config.toml
image_size = 32
cutout = 0.25
encoder_norm = "layernorm"
encoder_num_experts = 16
encoder_shared_expert = false
text_encoder_causal = true
text_encoder_layers = 7
text_encoder_head_dim = 64
text_encoder_bias = "none"
text_encoder_parallel_block = false
epochs = 9.9
Rows from expert 0 of block 7 of the image encoder, named by matrix and row number. Rows with one number belong to one neuron. Each number is 500 + 50 x the weight over its row's rms, rounded and kept within 0 to 999. All counts start at 0. Numbers have three digits each. After the name is the row's rms in percent of the matrix's.
# up: expert up (encoder.blocks.7.mlp.up, 16x96x192), inputs 96-191
# down: expert down (encoder.blocks.7.mlp.down, 16x192x96, transposed), outputs 96-191
up.13 091:499477568506549464518509517551451596517473473464459537492529416540496530546448525526493549496588559573512553484482587423445518478542466486522558430471506542444504479612475457454478521557488588529471505551406520589431539429461519495487529477484540440471364510426518556498539447557476482478
up.14 097:555627457533536570472430535471485500476572546505510482518558429567518536525545506505546560523484555482471507477564449503548565591545481495563409453573525542548480495536466453437476432483597503476507520459482540528552468520491457473390561473571527465526490445559446459491427534541521507485
up.15 104:449432506543510492493529564492484527493485595501503517453503523441504544515422424523567442532447425543483477442515548503580406444544537516507420483521514608414488561507476521434474553493649493425518502469496464602546570405461530511407437404472503495478515412484342489511472443507491407493
up.16 103:486371494519430454447515444564560409441442515552607533468455571554531493529475486514480568469560483532580558512461472521514480376511620524461498519547466530454448515485469601520448547462591533608448473534522528467397544545412515457447491473468576524496534515530493388555538417605526509422
up.17 106:520453553422460485463418510470464398484587510494480398571365429449578478482600450446573463489519585509560418511438444458491554549505541473547618588472569456486488519582452520525469516512444554459543524404498388490485466405507571524574582518482489422624428502527493532469468514472524483447
up.18 101:490540565410511490552533532581516403515441528541429523541569483499476463547476527563640455515466428487450534523517489442498561569532485515441566490533452549471490443529473426493533486503521367408457483480463552574435519466567505399549479497412508396437507587505370534488477541572526572506
up.19 102:459572554478484547441492439527437525492508416450540558601504397484542455417550471486593454503628503470476487507493508369557531536499465570451455477438534423444507465428475504490605509480454494472621469463469472590523468500480557442426491499563533626483501464486392521503447546536540537470
up.20 089:452491510542468468461454553572460449522541513450467535509454548497508543478512469601552439517496478490485528534456618496458567517467496523408548555572512525441483556553533566420484472577526420457504559460478523602498506484404537459596457529433456433448494574427524528556589582488468460532
up.21 088:602474503482451515496447572550448406508564517449512509498528517526583473515462525501466524447576506516528522560528491432550576530563480423491537532534491523408572416526559555548523608472562492506521476437456573429566549460480499581555399496521515584578529550528431504513483429431569531469
up.22 097:476501483491532406524532474546487514463482445519373552483528585581416507505447465452575546411493520503583542544466488374590483562579463517493536610539550497574611555495512477466466505538528501614496529472563500448428472544455523470398502509560507560541495494587585460581538584454436484501
up.23 087:483406583501463463457553448496480530479454482480485413503522456537579584503518508552490415502496512455446495424501512511446596564459450457482488488532499491442551453469491539465487513555615524546375442432475456465492542502506483521545495422528532415527490555458518623515436396495472482390
up.24 101:390414555461472386528479507523480463465474523521499490498501575424569474526524535568543539319471441543536548455504481525538498624577500452501486446563526494637597528504456419506437569500535487552564604455520511442568434571549508623541535470523573481476415492528542430499538539511506521620
up.25 105:495428529520511447504537494597518526501541497629443438568433517506567525516482444577631480588509585441497509509458371500506498478561583490499430403538590462489538444497497410458408423481520489482420402558518500535467591465445541442481458492623479404511514442493465553590489431471506560498
up.26 100:512591490413558478510537481518556542522507601509593448394554456436453540537560455543542454505525611504483625398483512554521573580475444495463564413548399530493573496510503487514499515420554444502490522478500518434537526593484466484551441472419400483495486551574483478492406457516477475552
up.27 094:546563363465513468435470480482586477518443522500506511495422531425496463544605492429523377459449538523455389433442501483437445534484542487570506463499432493564466537485488510601529528494518514475457535466510460531552514546491396524434501493466470496551573530588557491477465515579432471484
up.28 109:430562436496425534532548460549518517532494486469430500564468495501584461537360404504450515520538529543599461471555443532446583514556584436454479508451564541491504471508556453391493499512495489529506464527538514553441503505539488571499491453498546556502475447502468546569464355550531539563
up.29 102:534486494411476421455442535537424606421554507466538486471500442476486500580537408573551535549536444461462513442407475464584568469523448456510404570527438478509471532527445480481500454485529564428538512538482433528518591506540610529443543509395531510451578489567588455493554367435507531583
up.30 098:483567497513439506465542473528586449560497551535505406420601460558560550496451544464456443408501442475493506464469482498533601620507393474516509463509488486500486593527548453497561433429477516598576523442511582556560654518458589511498544527475445512537513517477525460440521582492542510498
up.31 108:502377423458499452553507563491462473485517550435495498497469483514463543495427530501495458598408446543464576478487545486525565481462446449551519588505435436565533533542563491467454598561482506520471482467530487478534579427541584388486473483515574570529536490441496577498487431507490482543
up.32 095:586491433420497547479476470560398451441559557550492459499568562453512600622512438499499483559431518481587503554514496458458482457447516505508495401518486446561544537495533541480497443531500556498529542514525558520405654608476492495467557513501575375525508555624469526515500490535549516520
up.33 102:483504507497481465458462475448538438567475531415441549431497461519500498472629535482458458449529461557652532533505464585506417489491458484436566532441512549410581553575503509458485500521463526541438483479474471482481482583493557462434607522604563435559501470485588474479517557557479533467
up.34 101:481575506562582496518502549449506507473558442489608466464491472496409481462568493533436515476434475548422512488508515469410519494463470551518565464473424458466579599484583546560511513475473435577587447561512483545535496457506414537512480547428398536393591579510468534492511527545559528565
up.35 087:413532520520444550470427476431460574477535464411421460488426456487461368491505385426459486498526483511516496582462469474441519564562578446506546537562503528507502489502424509575523452531586540518470379485494457524484560555517490559506471489516565547613487526450541517494476490500440575541
up.36 103:488481525459474499542490482550488523518554610592561463487455484535505531547490479474475489470507564521516439435494442493466534545548446526507526484476554550506561517463497430530408505502578510464511515458537527528380471620485561491469490432436440497535583522536447468540390516564498544566
up.37 106:437432480534549507547542506461454468483518525489536531433436549531438492526544488458497488550487589431465510554515525424549486442382494486575497554451437508497433511492512488489496499572588471514457491544500532402491557325566533383467566419569626540465541577451435542493510533490495511492
up.38 101:460552499530577533543519578555538524470555568407500496509497455515609525463491546492606586508535547500410484521523478473527511483455498512546488458439465463485541579509433560485526521421462496482390437503444505365464462437465405455456467514523356528484480471528554514573475591430460485514
up.39 101:490505515509579581551504494600517518501473536513556514449552513466499462529525455514466444505497382525424511500470402575534469475519424499469408437502429508525513436428552517579432476511424481415431465455487536470493509452436529533424496523427465421493490548568462506533486420444515506446
up.40 098:351435471525554548533464459553548540403529491448496550480491475540589484412496451522509485518526607527507481551562480515609579504488546420493426424522546434513495503448534464542568538493594481513510538595506432479460567447479543413549473407537546491450544440438526498538496490589455577592
up.41 090:528573443531423525434513433477446589467380552477518518556505495490508481499481532485498474523495493614456547537446377512491440558523516476489442455496536492572519417473566506574478542537538428476394561546565502467504497413583556528574528409554425550499424414468466536472554428572500502535
up.42 108:541390513495469399529418507513504573491405450517435446405523392468530563525446503511449484440515569490446592514518561464533422571434589542521538519477468466486445545481498421565515433506558511507524578454492633548517522465519493491484455501558547562446449475528615527425499425564504486443
up.43 104:483401584504445488558577494458492504416409550433440468489547553415544477438520533516561521434425477478454484527483551561482452460573514411568550453495576533464605464458444513591471505463561484523499498490502491634506517537572559518491407553522463507507505586432476486544391592527440537471
up.44 107:489470497478460428486404535563545614464523563558472445470454542461463399476435584475582518526417506566577445479496525481469624452473484512536536477461517523412523508485553466474545501552571521448554523437469528428514440466524559528552542578497536443488534633476549485556573588474484517455
up.45 097:503580409496384571506516545480506464647488587518607483475460538445463375469487554432473591505494456517529562515502482448444540516605592458555523485434566510464489436517559544523595554407594516582517569445528514550531508507503457560528587532456432463555592623515472579555505508445547528496
up.46 109:455576511508450530548482512498545459451437458462484518535470424451563494544594518543538401554521507468480473509529486520507540494533447521457490466421489493612483531541584499483485538415525490552515396485455475621437489490475500463498436503509445561564469550456612474545519495539451537541
up.47 103:476438565501448523528469416483452413487445576405480521514528482496482517545611496473479582568419448551483466515588355545484434501503463513538482493507550575470516443496480496462561475535529529496470515440617454503486540654480508484468532428528543470502507547590451531478435510467512584432
up.48 100:587434516511584616499459625477452572427456471535492528523557455455578487534439488576470456542565551459475370443608488491566528491538528425471396441542504527453503472501538432494479518461607442521530473471527467464479435457513523492423512422449471528543563533535565448426540455468523549440
up.49 101:511532437369532485548477541439539551542459460486451499485522510388531500644461577565470526431496440557579489551470487469492452612557416538450477430477504460527509435508517523546491517402583513461491495541547511536519544505529413469502513497517423605547436467534455519493473419508494569425
up.50 107:498626396518452396502479609499529508609468519483434498556510481482500498417479490536532499478450527457563465495538603511425501442462455498421572462475475511523504527495431481543473455521526404557485483623567484514544537520575481559563472512579557580402463509493488483499562483456521451527
up.51 090:535488450480446484483456513400605420533447459514491467536556573495446498514503490537590546552548453517489489567404522376586539586481524513409531471477503510500547456465485513457486523491457451477516536510558431489550492518470491449512604456385596457503496404509449476513526507577540519467
up.52 090:495448461512538511455466509490550489532507463556531518508452506401553500418578490430452557614414530534551404533512474522497447607580552476498499467540510358469503534519400499473502522558589489527469506531511536499575534471536470464612521494464460485494415580441551500480445495556498523472
up.53 103:476478431492419442503467521464614621570486416509489504466534496464375534478537545490449564554451557560473534558520523539471484498570475559497542519491433537482464491468495422457430500517516536585566472547570484521429524530417441472508572602490394479542574417565520541453505536493491482510
up.54 100:513432543487526409513536503539446398454613484585495464505599485438525485482610516544442558467557431545470482511457494473469510466492540419499509485441436558551517572500582533427456444554513476453524580520469472485456502520517572615496504482530588554465518465468555511408528578568484466445
up.55 095:526522404333520528559550435513472487524466522481561463463482455565490452456554508472508530535542500573457516498521523423457500565496575471516574522459390522494501436416529454441499459539543548516500482433518508477596489458546482569479542532366539497493452507453620511570580536520554526528
up.56 104:513325559434451503474468529529530527527458456545490510591492530560506460599520479491442447500497484473499526552502554517503481431443456505448405496464588508541479533487511586389534519546628580431464529431533543525480494421464602438428595446435507468517595475518390438509507526473490481458
up.57 097:483556478551509550577555534515469553493478544549575488447524509420478459506528580463499422517447480542442632510495520476536387506512471469505525469515484451524523476452655474538519473502469462507528527609547486461530538537555384537475411469467516467500403561519528574496489438476422470509
up.58 107:551519473536513492438372459490548533441452450481564565568513475470457473650503420560569506626520464554498583469473535510542491604448472504501494533439491408519471597460482606501421486485392476515496539598586512554481575556525448449515552572554475509388487536535468498463507481461523392502
up.59 106:482403510434524544504570505528436520444500534490496476531422488494606511510530383436439536560478321549519471530502515531456455437536528455479463558452446539526484475548546494479528477574487483470523453514536491537530537558498539522529500494464587603584510492488548444483483553461492529564
up.60 104:466530496500513476460490538449544531497514566526522371500559476467566503567459501484510415506481550465414582552467564496481484533427686422457504513425407525536362514496426500546519358576421527455477451586466562509499476478422504562554515367505542489486504455477461507534575588484470450555
up.61 087:572426506567522567516539532560464448509537507505437519490532468433557521572504453544461481538496444559436400518511512567558497479563550548539538500432523521560595618512513446392503538434586513491484613513476488458420591489419515482503470520499455401481555492493575532533476551503520512555
up.62 102:515647481434482454494462539411539473580437473552451521573410475431513382422512498489508518527515544531472538512548522508506527428523574467530557545506502543536601444482577432522443554529439428468511384547532445542467477571537528476495495501445482403527597479482519468597449566519509499593
up.63 091:587521586498554438512522468403462374505607528393443455531551488473468568526493503498540515495558535480518435491510472484574551507437512515560503480405476502485572500580456430374455566455413404483462524534479474506555372349475519559498521561521530473450572398588450558465509435483426554425
up.64 105:513464564508520441402442579526370445497562404472445476578508429531529518424495555545583567445477560572564500528466516502554455546527391533511508534538505445468510502511515498424577424585463469522555520476518443504472471532515518455521505465511504621480467485460522536460454493466521513456
up.65 109:532472511524493529481484497557539503462401515454500432548520595428494556374486420612480466501556463406474492562531402566540451535566495524548531571458425497442561516496493430507514504446451440537569409494489569551475452445501454406525471488545526472417588429488571468532501679488469520563
up.66 088:523480527562480476492431559526417448528472486475490489402478471580546526484430483629548572479471606543460466542455448449474430496481546483561439486482518456496521513544420406376472532465490476494568504482489489529520382508525453509595458509548554506494410421463445540481486557517432528476
up.67 095:528504534468494444520437471494546664447510502495544522459490504401611461463408530493473602563461591438476534560400447461482554526500421485539450486526458512491569489503457489476501468586558556422453512497516610410498478478506494569378452492525603428459395488618488578510598516527444477484
up.68 102:512557451368473376512468413533467461562516471547525551515487544535524527598559464445549483455523549466509425535557568516500507508520435567498486498505440506535557501419479492573478555436526461406434519608487494419481495504516533549376481413454520525461514432511467421506517444467533535473
up.69 112:529578511406515570490506527414511497530538588511615502478554470483464457573444526506576524493472443496438578516537551503495422480420543483468470510489462543454456482512534607488488497443413575540515445502474530466493422544455550445529558531512409548461501479494512523502504549542522523452
up.70 095:537469519609527429536566514538635418574495531500438428535469467569490429538496495552450570418552576485442452602534487540493527464485479414451453452456468509553508352604438500493518479592600476416531556494474509454465422495500481531515536526476481483429577447511543432577558534451471510525
up.71 104:475424431470414324463474534547500438471546549514657512560538496531596508550568508562534532468529508543469493512511480501444527384467600507458535455517461567475509459416484480566532419550436491521466525516526398419446559542469472534579484496649526503546570449547414434507467541491510601472
up.72 095:505520529563556468582493442489519498473476474532447536492521464512454608474539475506538555531457523451525523477520489494521620504533509523441537526560493432551427606485402503446511473452484409541542481477532466400441476489526603490473494618508489455507537442507497463479456561480448532423
up.73 099:473481533385529434402544519558490464531577476445539555431516612568447536530446465518442512479480606536458467582525495504517537643492536523491521557472419481483488544516478434484546423552529566564468438530502437573561449488513529649477529479569565430442490485509465505415483575512556590432
up.74 108:454496522438468604548626496460394497488409537557523499497562438445488570475432378486533530498468474552472488423573493492480464476490447521444529443476562584410541452431511452653526461473594442466541479486468526505480495551551444562496403483509439517561424487554535405515468454524553570487
up.75 098:503519365485540445578510564578520420401440575437484440511579516503376461532461544627539570500520441592544545505513496506457511537496507506549523460498458480470470489445500498500473490476461438572544431512534532545469488597494467543464473592593489503533479472557605475534516473444483534424
up.76 103:487453464526569486394491487527401540412578473489413531497497482481554459440548488510508464590507434450556491546595477514467499481577497597500447489558558385525527554525526515481516430498447474513452507441555490538522597373401503416468602434508566479430597515565534577501504472592517522489
up.77 098:425443452426516471417566611504366500497516455448521458546470493462456416574510468483578531498523433576520428440552479387403519468531550558420402501508518489481435502465569472475479465477529517549409601517556458526538562511427465467559447503543473538504471526544547592563510585408438496458
up.78 105:550541484501488448533563412471541453574451473512509433522390398478537468578533581496443483483580401473523487481471516526483482378583482497571598558502530517492545412493397511509515497480515445457594520407539457496466496496491470476561484518477494494481437510539512436642541453486546562525
up.79 095:539476503585473509445475503560494498520498387538467421469538511517567524571581537482461481546521456485497494513608451673441567551417483477495558448557449502570508547467463540600581463427460495505588519455590499492477503492505535517558532442406485452464508555536511428440452567465492486465
up.80 095:509621544602486386506427540425487485435486498426580526481481492604393589545496465444515449482453524624532566578530531483567545518412584420493555438480449468503509574515457472509397505567506416578495494452531445468445444424501474510421542439447425448490486554401525573489494496484563469431
down.13 093:486425494458500513569495452447464528532564440498497524575612405509579575484517541530509542530469522510605600516520558456414408579516512461513543460477527606461519516496587495478491441463472475502526462478484505469437507408522436520492549464472482343497467599540477525431506591535538415492
down.14 101:550571470503534519507454539545540453499584431480516555428479604539550483578465424515514464500485552479385478507502586480536576588522521495525550462482392506412426432610428530451528522553524430570486510537412542541534507557436489490451459553521526460505448393497551520472527512492554478471
down.15 103:497543500515549546477548487520495511522472525521532424516517509517497633473522539551450511465533467472503564388497533465463528534553508621450513519566522526599496531439416503460509530507483564406477512407407391435513434562520563443484544496551488437436465455518380519365455495556542462445
down.16 107:495494466560564579453513465499534575479466466534568493570452461538477573523524458536517469497510519520526498488469427542502569426352547569575541594499587658553509516491519517512475502554494509493454505526467499485468440510576521497402558455405547574455524494542563436605395424419415433597
down.17 107:423475515525600504488496515591514477536452417471480453478546562425591578505446575520440491449481424399552531447486573499483550568497432485656503469512506432508548422472453500466463466500556537396463547414469513499526465448473527553537503573557495517499410542556586503532461448477515551501
down.18 107:429538567511487401539505428554476557523464499526467550480425467531543370557495548423510591495500540490468444472514494437401528616569548488545549535488557552498531501474532510458546546416482467443496605509586514596516480450521499537532515554441508427605525490410466526622496513597516458511
down.19 104:485553567526457460521415499471500406544531491594512470563445575524522439566487539428591537454504433502470471511414567501511414520534503484614494446483407518486413412487444498450485500518473492490578570447398526553486473506420574447435481458577505585543544513512533524539508507425492528563
down.20 107:355537510472469441567453445489512466510487481472429567530458439467520503536454425568530566614495531566454441424478447490482456567549562430549511482498530577518432375519529517418514551470472454462535491448435527473503497489507535502458477544509499459540458469480473513548476512521451543437
down.21 097:491527495567466428467556451534434573457444538623448435544443497461570508539448527580480533500484575457440564462516488524463577528505487482381458520445602508499522497512482515544399534461442468496514489492448557489487514415641479526453448467568570467557524509516526522452464518480454463497
down.22 091:506421525476472532456550479456514439406514541479518556541423484519432485537509460447431509477482624526497541419489456488463449530485477524504629394484500511513502491529611464393551528496478551531536539453480477481519487514513569575503539458507585416561478571568593464474470489493582532579
down.23 098:595559517546447529477536512418441475465574413424529468458501608625469533497537459559582493504503449539485525423559485418487609439547480541462464608432478491496470533526421487476547528468490553598475567457451557526488444500561529465484503522492528520526511463529554433453501464484478480486
down.24 104:458529448556478454422608463546483589413410519533528489500508471544588468462492444433486513438458484543507526503527484561495364493603522484475588471470610478478438497511542512503562475414549470466452562471535510504500424456453515609491449465517512489534350459561550447463515490578529483533
down.25 100:468525488466487551639555394474487561555370525561445524465574497469507580519434507463436418534399453415569516524531414555532464441509524495467549573524597526586592527530475513444630510513504542478471454444541499485504444617489565507453393605489516489523591462463444485462484528456469462441
down.26 099:521507458589443512577404574505461544467537439461479498465455547519547618528475400472563542518509499439492493581420510498574468502509489579441504494525467525566453430528447501442528458496548531461457481561500455559422537557512476456524434369506499556503416552443420482529542465557559524505
down.27 093:474469497563502474441499442491543549409474431533535450558567512529471500525435425441474581417523546562552490504472560512435540494408492518491532483610485489516424484546552562527596548501519485556607500615468576624557467364431531568510409535510457449564559455498514548479537466496528536527
down.28 102:576540456577339507563447503503491429586537530432528459461547494518442490577539499568537523484535478434415422451600515473570546517538618491506608431451382508402569505424420405551553580524529476571543446511528481505468499552500427513471506476533488489603518496489566500518491573412550502497
down.29 098:608493451469474508487572519519583516476482498420546467512555461537442441547439407566492517528470485532286507484468459472464473503568519407437531399479539514527487515501640488476511538491624532572526506497423530529401546420568549439522432559458518459573528460489481467486490486408450531518
down.30 104:560465455524499511584477607588549477591565561518491508559506584600599543505471499500517543432523487456436508559469548471473597454421541502440536470539589454537507429479510462503495381560419412483475464572563517525473397526519487515453454516413431515489532413420535523480556456507503492550
down.31 104:426551570441431473490522439496520552551426431440477538543409477464526599482560454480537440507528451497541510482619481469494595529459494406434523596513505568484609536459447480537548563460569453515615504421545493413453429474559523448483471507605531517489450525474601447541451478469508548539
down.32 101:526500512427552514518502487516491440504560532478517456495521483361518568553493449474489514591489486567549482531510404413525538440568500586476465592535625531463500535491540544453494493527552458369401468516500489476580522443510486506491440514475463496568479452572473508519492518459591537486
down.33 099:586540463535531509504560488471416428501459430470497563456451514425562469443513565513495483542476506563481464448469452510462509554527430525521487548511489570610530471477513401521530463493579604567532446504502597495569568465410495631485465480505525530566472505515517514420529458616575426502
down.34 105:611557498459444522522557501388553579523674492462572592480604457489523512449410451510568356568510463474498496497491496503494507530503380493455499521498406549485415541484497522435521509517402466638494493524459490551489392537426485532547476408522485528477525494479497446423500473553505597503
down.35 093:431558479468431492543528531565501493402588534530566531469444425483463493522501522471475483488471518523520508485474537465505556434474437414504488449467482466376454594529556557415526453511530457521396470489459504612416589415487569498439427599522508462486448531492520474459525499538622455512
down.36 103:555451507432509589550467612357516507462467378496418539484485513572485482534552456519560567614519477511467515569549506492477525497564501502499419524440542462501513449502496529484517549428539574499504520455556472493444516504531551480509458552522410438496424495450491461495561523457507473417
down.37 104:538558445521456526475509476568446515521447495520442487467363494450579492486608433549470499506609471615512550490450467479501506558509469528459559566474503491525532615510412482468519507536524529481457463433528458484573395453404503558529500501587467475458448539560457595512570417449515471424
down.38 102:515509499673448535432422423514519482511429506525491500450546526503565424535604580473564545439482442486444507473510477510487492513433510532488450493511528489488565475545448436488416522481359505563475532473556426494455563621518505514523501549552422525460483390485518503437534532579555449522
down.39 110:565606582533495494569518631484447474494527485590577549554476489521516476550472476486516533482540459517525538534440562503557442445516517464513444500479535520483451600499500522508548491404520529447545607475499444492450413463508588496523416534440463437508470529454414433504528644435540516442
down.40 091:488490546472497514453439527434560395451501436483454523510524521503533412532472455481510530494502485483517450473497552612558538515563543378445407418530512500398511424440498560516538518447523462586467471492538476486490562551473517476544467564551395500496449539479446507534542531498368535436
down.41 097:437507532506434478523633496441512460512590602439483441564568479370584479582438595488498549517486412484563521561480413584544440476452454513523494468584622464555547513449459452536494468448541537514600513487520480540564458441461468522476501543526512528496478527555470510563452521450456484489
down.42 107:555510486557479511483531513522489456513528515508468483472514555504400477481496447468403496566471472509461495499507493485527503527415514501522530492574520572509518558500545526497473563524505580511443356500479474501452560453552503514468523456464482518409536440523602563530560390424540415405
down.43 099:448397570489510576580512458453613415478355523438566463520568419491562498477475518499480535514500473606507509473499541425465395549491504474456505449391583484494552459505512534567480449472570459453535580547516539508439464483506498599474486588507495472430521494565409552564394529519487480559
down.44 104:526547527517509513409540457607633573456482480462467516543585500501501422493430475438592488483496527424518483542374499456499503491568512518588458437557561486468553483448480518504513548556561572417471508411457547473488493508436491599439573423421479547485504486559566502444578526499481475499
down.45 097:422519492519461474574515537588499455388574543502443479543509512546492405450412509492477466389531454466488487579474456459510545516490637551510532495473402453473468482533474530505552505485495493558468496486528552551543499579570432536521486541501483565523513430525459430563525439562465523422
down.46 096:481487390475555487524505507543535502473507521457494536488482513529574510552496503515456530394493522506553513503448499509507606550505406546573509511547519507423570409449519511564486614466519543440487476529505431456492460481502454450483520486460514515435475513509441443502473562420500571512
down.47 097:537491576408540512550446550592450449559499474488548537410533532685556509542538542543462546553527467501415484529554616557499500509553409488459494559470540485548493522466517522460427513404580504480606510544451556470563489468505525451467534526421521593505537459449488483477470505527558465460
down.48 103:566509598435495439503523522558421405433518473591472439570582509493479487480423576518504432486455442565428441492447545489500515459551593406449499514482471489379526488499557489610447573372453507519517483490551555560338533488483492471553545560500448547492464596508499471502426453552486601418
down.49 098:446530517543436571599516459491503580415448497533471461491521523495514577494548556447597437428582517486559508515513523490479553449458517506532540422530503604495532501555553484501561447472572580507445412541421534585540533470474461492483504454467492531489541539571593666454430512514450585527
down.50 095:502592388492506377540465384491476563518542578493513548496573562449456534450416543512496487571489524458494515489501523391493566518556478532427484520508446511497547571472590550478546549569553472562450542446469490381509567448446478405438562462501520487448449495518515512591598468496454476408
down.51 093:508542573448557513483477536463599527519589514541508489442621515378483442502489508555542537502495469369516522608483491542446630475569523527476513524480451452542549489481478488458469447439485463534609447441473503431488468494499494524445476446483526483532567445536548416535459512529431491471
down.52 099:549446503604505570482578553520466485391418459442506415580516559522466440437543410493467507511497428468562470372474545491502541633514475502499512517436496410549525489413480526521488440466585453429474480492505571504529507556398474454494483514534528584494522533496506541431504586493603481543
down.53 100:517544546452483564556532489558497619460449525430543509508524558524552537456416471476497510520545508467523482536438603464475428533504520612496559547459483604502442457560454526541483510448498581470521411397464548498495494520430586449543460524454458484501520544463508559402504501601553511408
down.54 101:458489441482578559413469500477396501592549599438540515583525529580451423556496505461542471510492422455543471491508518497453466531558463512616486504488576408540517531427423392512507462441469581434491537557515497483556495451511516510448520503475533443438440398487374485462485525494525467424
down.55 114:418513437495492561506408539484542494503421508529535509477549565554455449543436387529544480484563518566475505464486438481501443578552370553490470476581433546452355471497528499510561552476523542525431479530590491508437507487535569563488418609453456504523480500418548453540536487512571414446
down.56 100:440530454461520422553491379516605526535418511335462436600518427465443496549468447551482559497556488515467567468515490521498529436491517530505384560501584509542419540412475449515446482517553490470603506527501540506570486406422531377513542543518530499531646465494563508536494505470446447535
down.57 108:494452472489487430513430481479523502420524433469481528487518501420544498520578468477558465448477505501650489456537488513481567532530573511461462480558454468483433438534540532510499544558560567525466621450606495533526569525522401558532488423488567524438416496469462474507498470510494605556
down.58 098:435547570458504541558521462488587577500532530517426544516447474530437559479486532513545483516485520508431530561437457528591497534421493494484561512520490472483455520558559602514419546552454557495565458469444487554579423514453467476575508580394533475458561490429460447472491485549509458510
down.59 103:464414569450547489542503543514452504539488586536534455602463444581432552511608469533460450588474457514477459526506531474625511543499496450485546486496509602474477452555504449472443483470576378475529431519506433525383519422455545442553426502507482426441491416439510507532548520473479429483
down.60 098:485461451479464550466429509495572554527535537487496538550557526538479499540495566456470450538534489591555486531540540575447416502414445495467533414490499461451505394555503606508599446474471427478512467517483580549521481584514605517428539589550513459558480487541443506463594453473501560474
down.61 092:511474617472579584474417403470497552419436539512480482521502505504479570524418574540515441463474484505513513513462543484467585517600493541514489495499581509591445542436485564508479520448509469426529565559490482463462425427553500489512491519514460472474428533476479438401537544494645516524
down.62 097:478561489478475461435500496419578384493515602406528479481573621486519445550426503593477405516456466478481427549530488460475534605517472439483531528520610511435455493493449508543495517529486467472407544441468518570544528473464328550560450578424496407573505515517489475465520501492460550570
down.63 096:575486525588453513524516580436477536486441395479575448410427455464502403475526544512412447565476551539490497453458466550483471482474544481519529434517513413545535554465490512432438498496480504588481570508508440617594441517498441444517595511457469475584498583511530486536539461500459507509
down.64 096:430510472541514477632560527449467531521518445425474513489459514479583546569502540487395522507485560509446446459514471466535441448551495499523505545488480534534560427524479504446489452453570507470465491429480519481572519494502580509431547533477577500470474508497443452368420504482674457547
down.65 107:565473485471508475561570539399556475541566432549467460599492573576565497466447412498545398495394558484494462541519495572532441570551560494542569528541495502434431438450498484622447527457509420505534458597464541487467425457520476500584488494481460521484522578534557444496490441561591513572
down.66 087:394459490535523413484470534397504490418463550518427363515511559420466517430516430486494483522501470427511648435540487531506409443477575461408488434540535504465569567530480553509443493489505454488453494419517525546506571463493503473461458507515547585463514575479538477350508495450520561496
down.67 096:580575432447582487491525478549587541542516480513509549410495514435417557419416489541488440510459459451554501562490459624464512406541505462417475513474505488490542540483511536406557570480593541546532550560437526583457500532511477518433540523578512621428424545443501495492595476432523556445
down.68 096:487524538527479415520518452435425489598497475478645434548490457462520521556502467488469479553446494580510507568562539488584497577482396571488471575407533590496454466594511540465503474509555488441513513475491495413514524555506445494468518481474499421522531473471437514503557524480545519522
down.69 109:486585530522520563577500458403351480520525501546464416572506532570460518523497518406571504513488495531557540567446515465511504416490483403533499470491387446513418464530550518477510475476435518419598435522538515626524452517540447444557549504455453529583540430490469537521493507554480462520
down.70 104:434584482482501488524439508517470440464551552540493564527455506449509410462499577503477454636622492525456413482473458562456533611517544530450408501487561431450441558507540478483524473584493466520426517488528522531491469557546492517476449469457447394548465548436570539482458482442594499548
down.71 096:442491468375493542474528474450568437554484517500567550407534497534508526545543504519454559495494520585430512525518402576514457504532589498506546413473509613492470404539489520588586539534440540419534509404420550485467439443553593488513494414441526460512538497457514551497551514582529533462
down.72 091:463482458519545442430479485523550476585480537445464363459494544592532511520594571495408581573501554559497465480488547489469499469460518563525440603501476517467552525527503449526455523470422461469546433515500419441517525499494582459445553426491498513579543494558548565532422558492553519551
down.73 101:511465463556541491528506541519418463461572426523432538445417445438562508537475613498541481565498578568484453471441560610375542454451515529530543508524480468546445433486487496518487490582567400554544586469447461495543421519570510518512529554573444517509456531524396499433555472442560473465
down.74 092:506510545565496430516539470509462371463470496450489474525538493541525532510475596501490413485550465494455547500550517412531404536561537442532551552388577562474524539499526512431517534430458511470454510420480551524585545510523495498558502367460522465575563450531533505526576549539566548451
down.75 104:578497441544483498432587490509428563471590539549522552471543515496479505505453564498474503426541529514528535587540555456489492558523421541497472529514483501526475489584570505489542615516504585564474566455419478457576458525483540505481535552533390403493578431546559446516523548445435532479
down.76 100:460496639552484573498526509503464505466533398526440465599500439533549534528464499440457491570516475503446480516545478540584558526516333472533427549414536498489618589478548444381554499443569503453479450538555433410431425439498547454484553525460567519569489504415428529447494478522520528454
down.77 110:419425537428574532490419453541508589464494544454521605518503494517550599560429554494476443496446447548449469602531502500574479468587542443540536602510530528378477556478502576457475484443579513456604559403435480536500459548520589452466477500540513403517474470458482466487498520554481422460
down.78 093:527590478513527564523482525517490532496557536514558478534485521525454531485495460471510455548518584581490513509513410454565337656522474522462575481479487453506424429466563495547522480458615475463532556603504580481570528477483479494516426551464510495471488381630486514539509498492409461481
down.79 101:549472461442491483536443501504464438456570600434508544582516511494475444448483515535477481434433469491499631541392542589557502478469531404414513514435461444514508447471500487584427531535530553478423567584564503502558391528475580487543593489475530587413543518543446456493453508457470460538
down.80 096:413495469608471482495554376495373541484501494494445483508419542473585392510486545510421550494506517518421536396560471589497488481453453568476519470436453531442546469450622538520454525526489554544421544569479468589555570524456501400485504532487580439408472443453581427510569468501494477494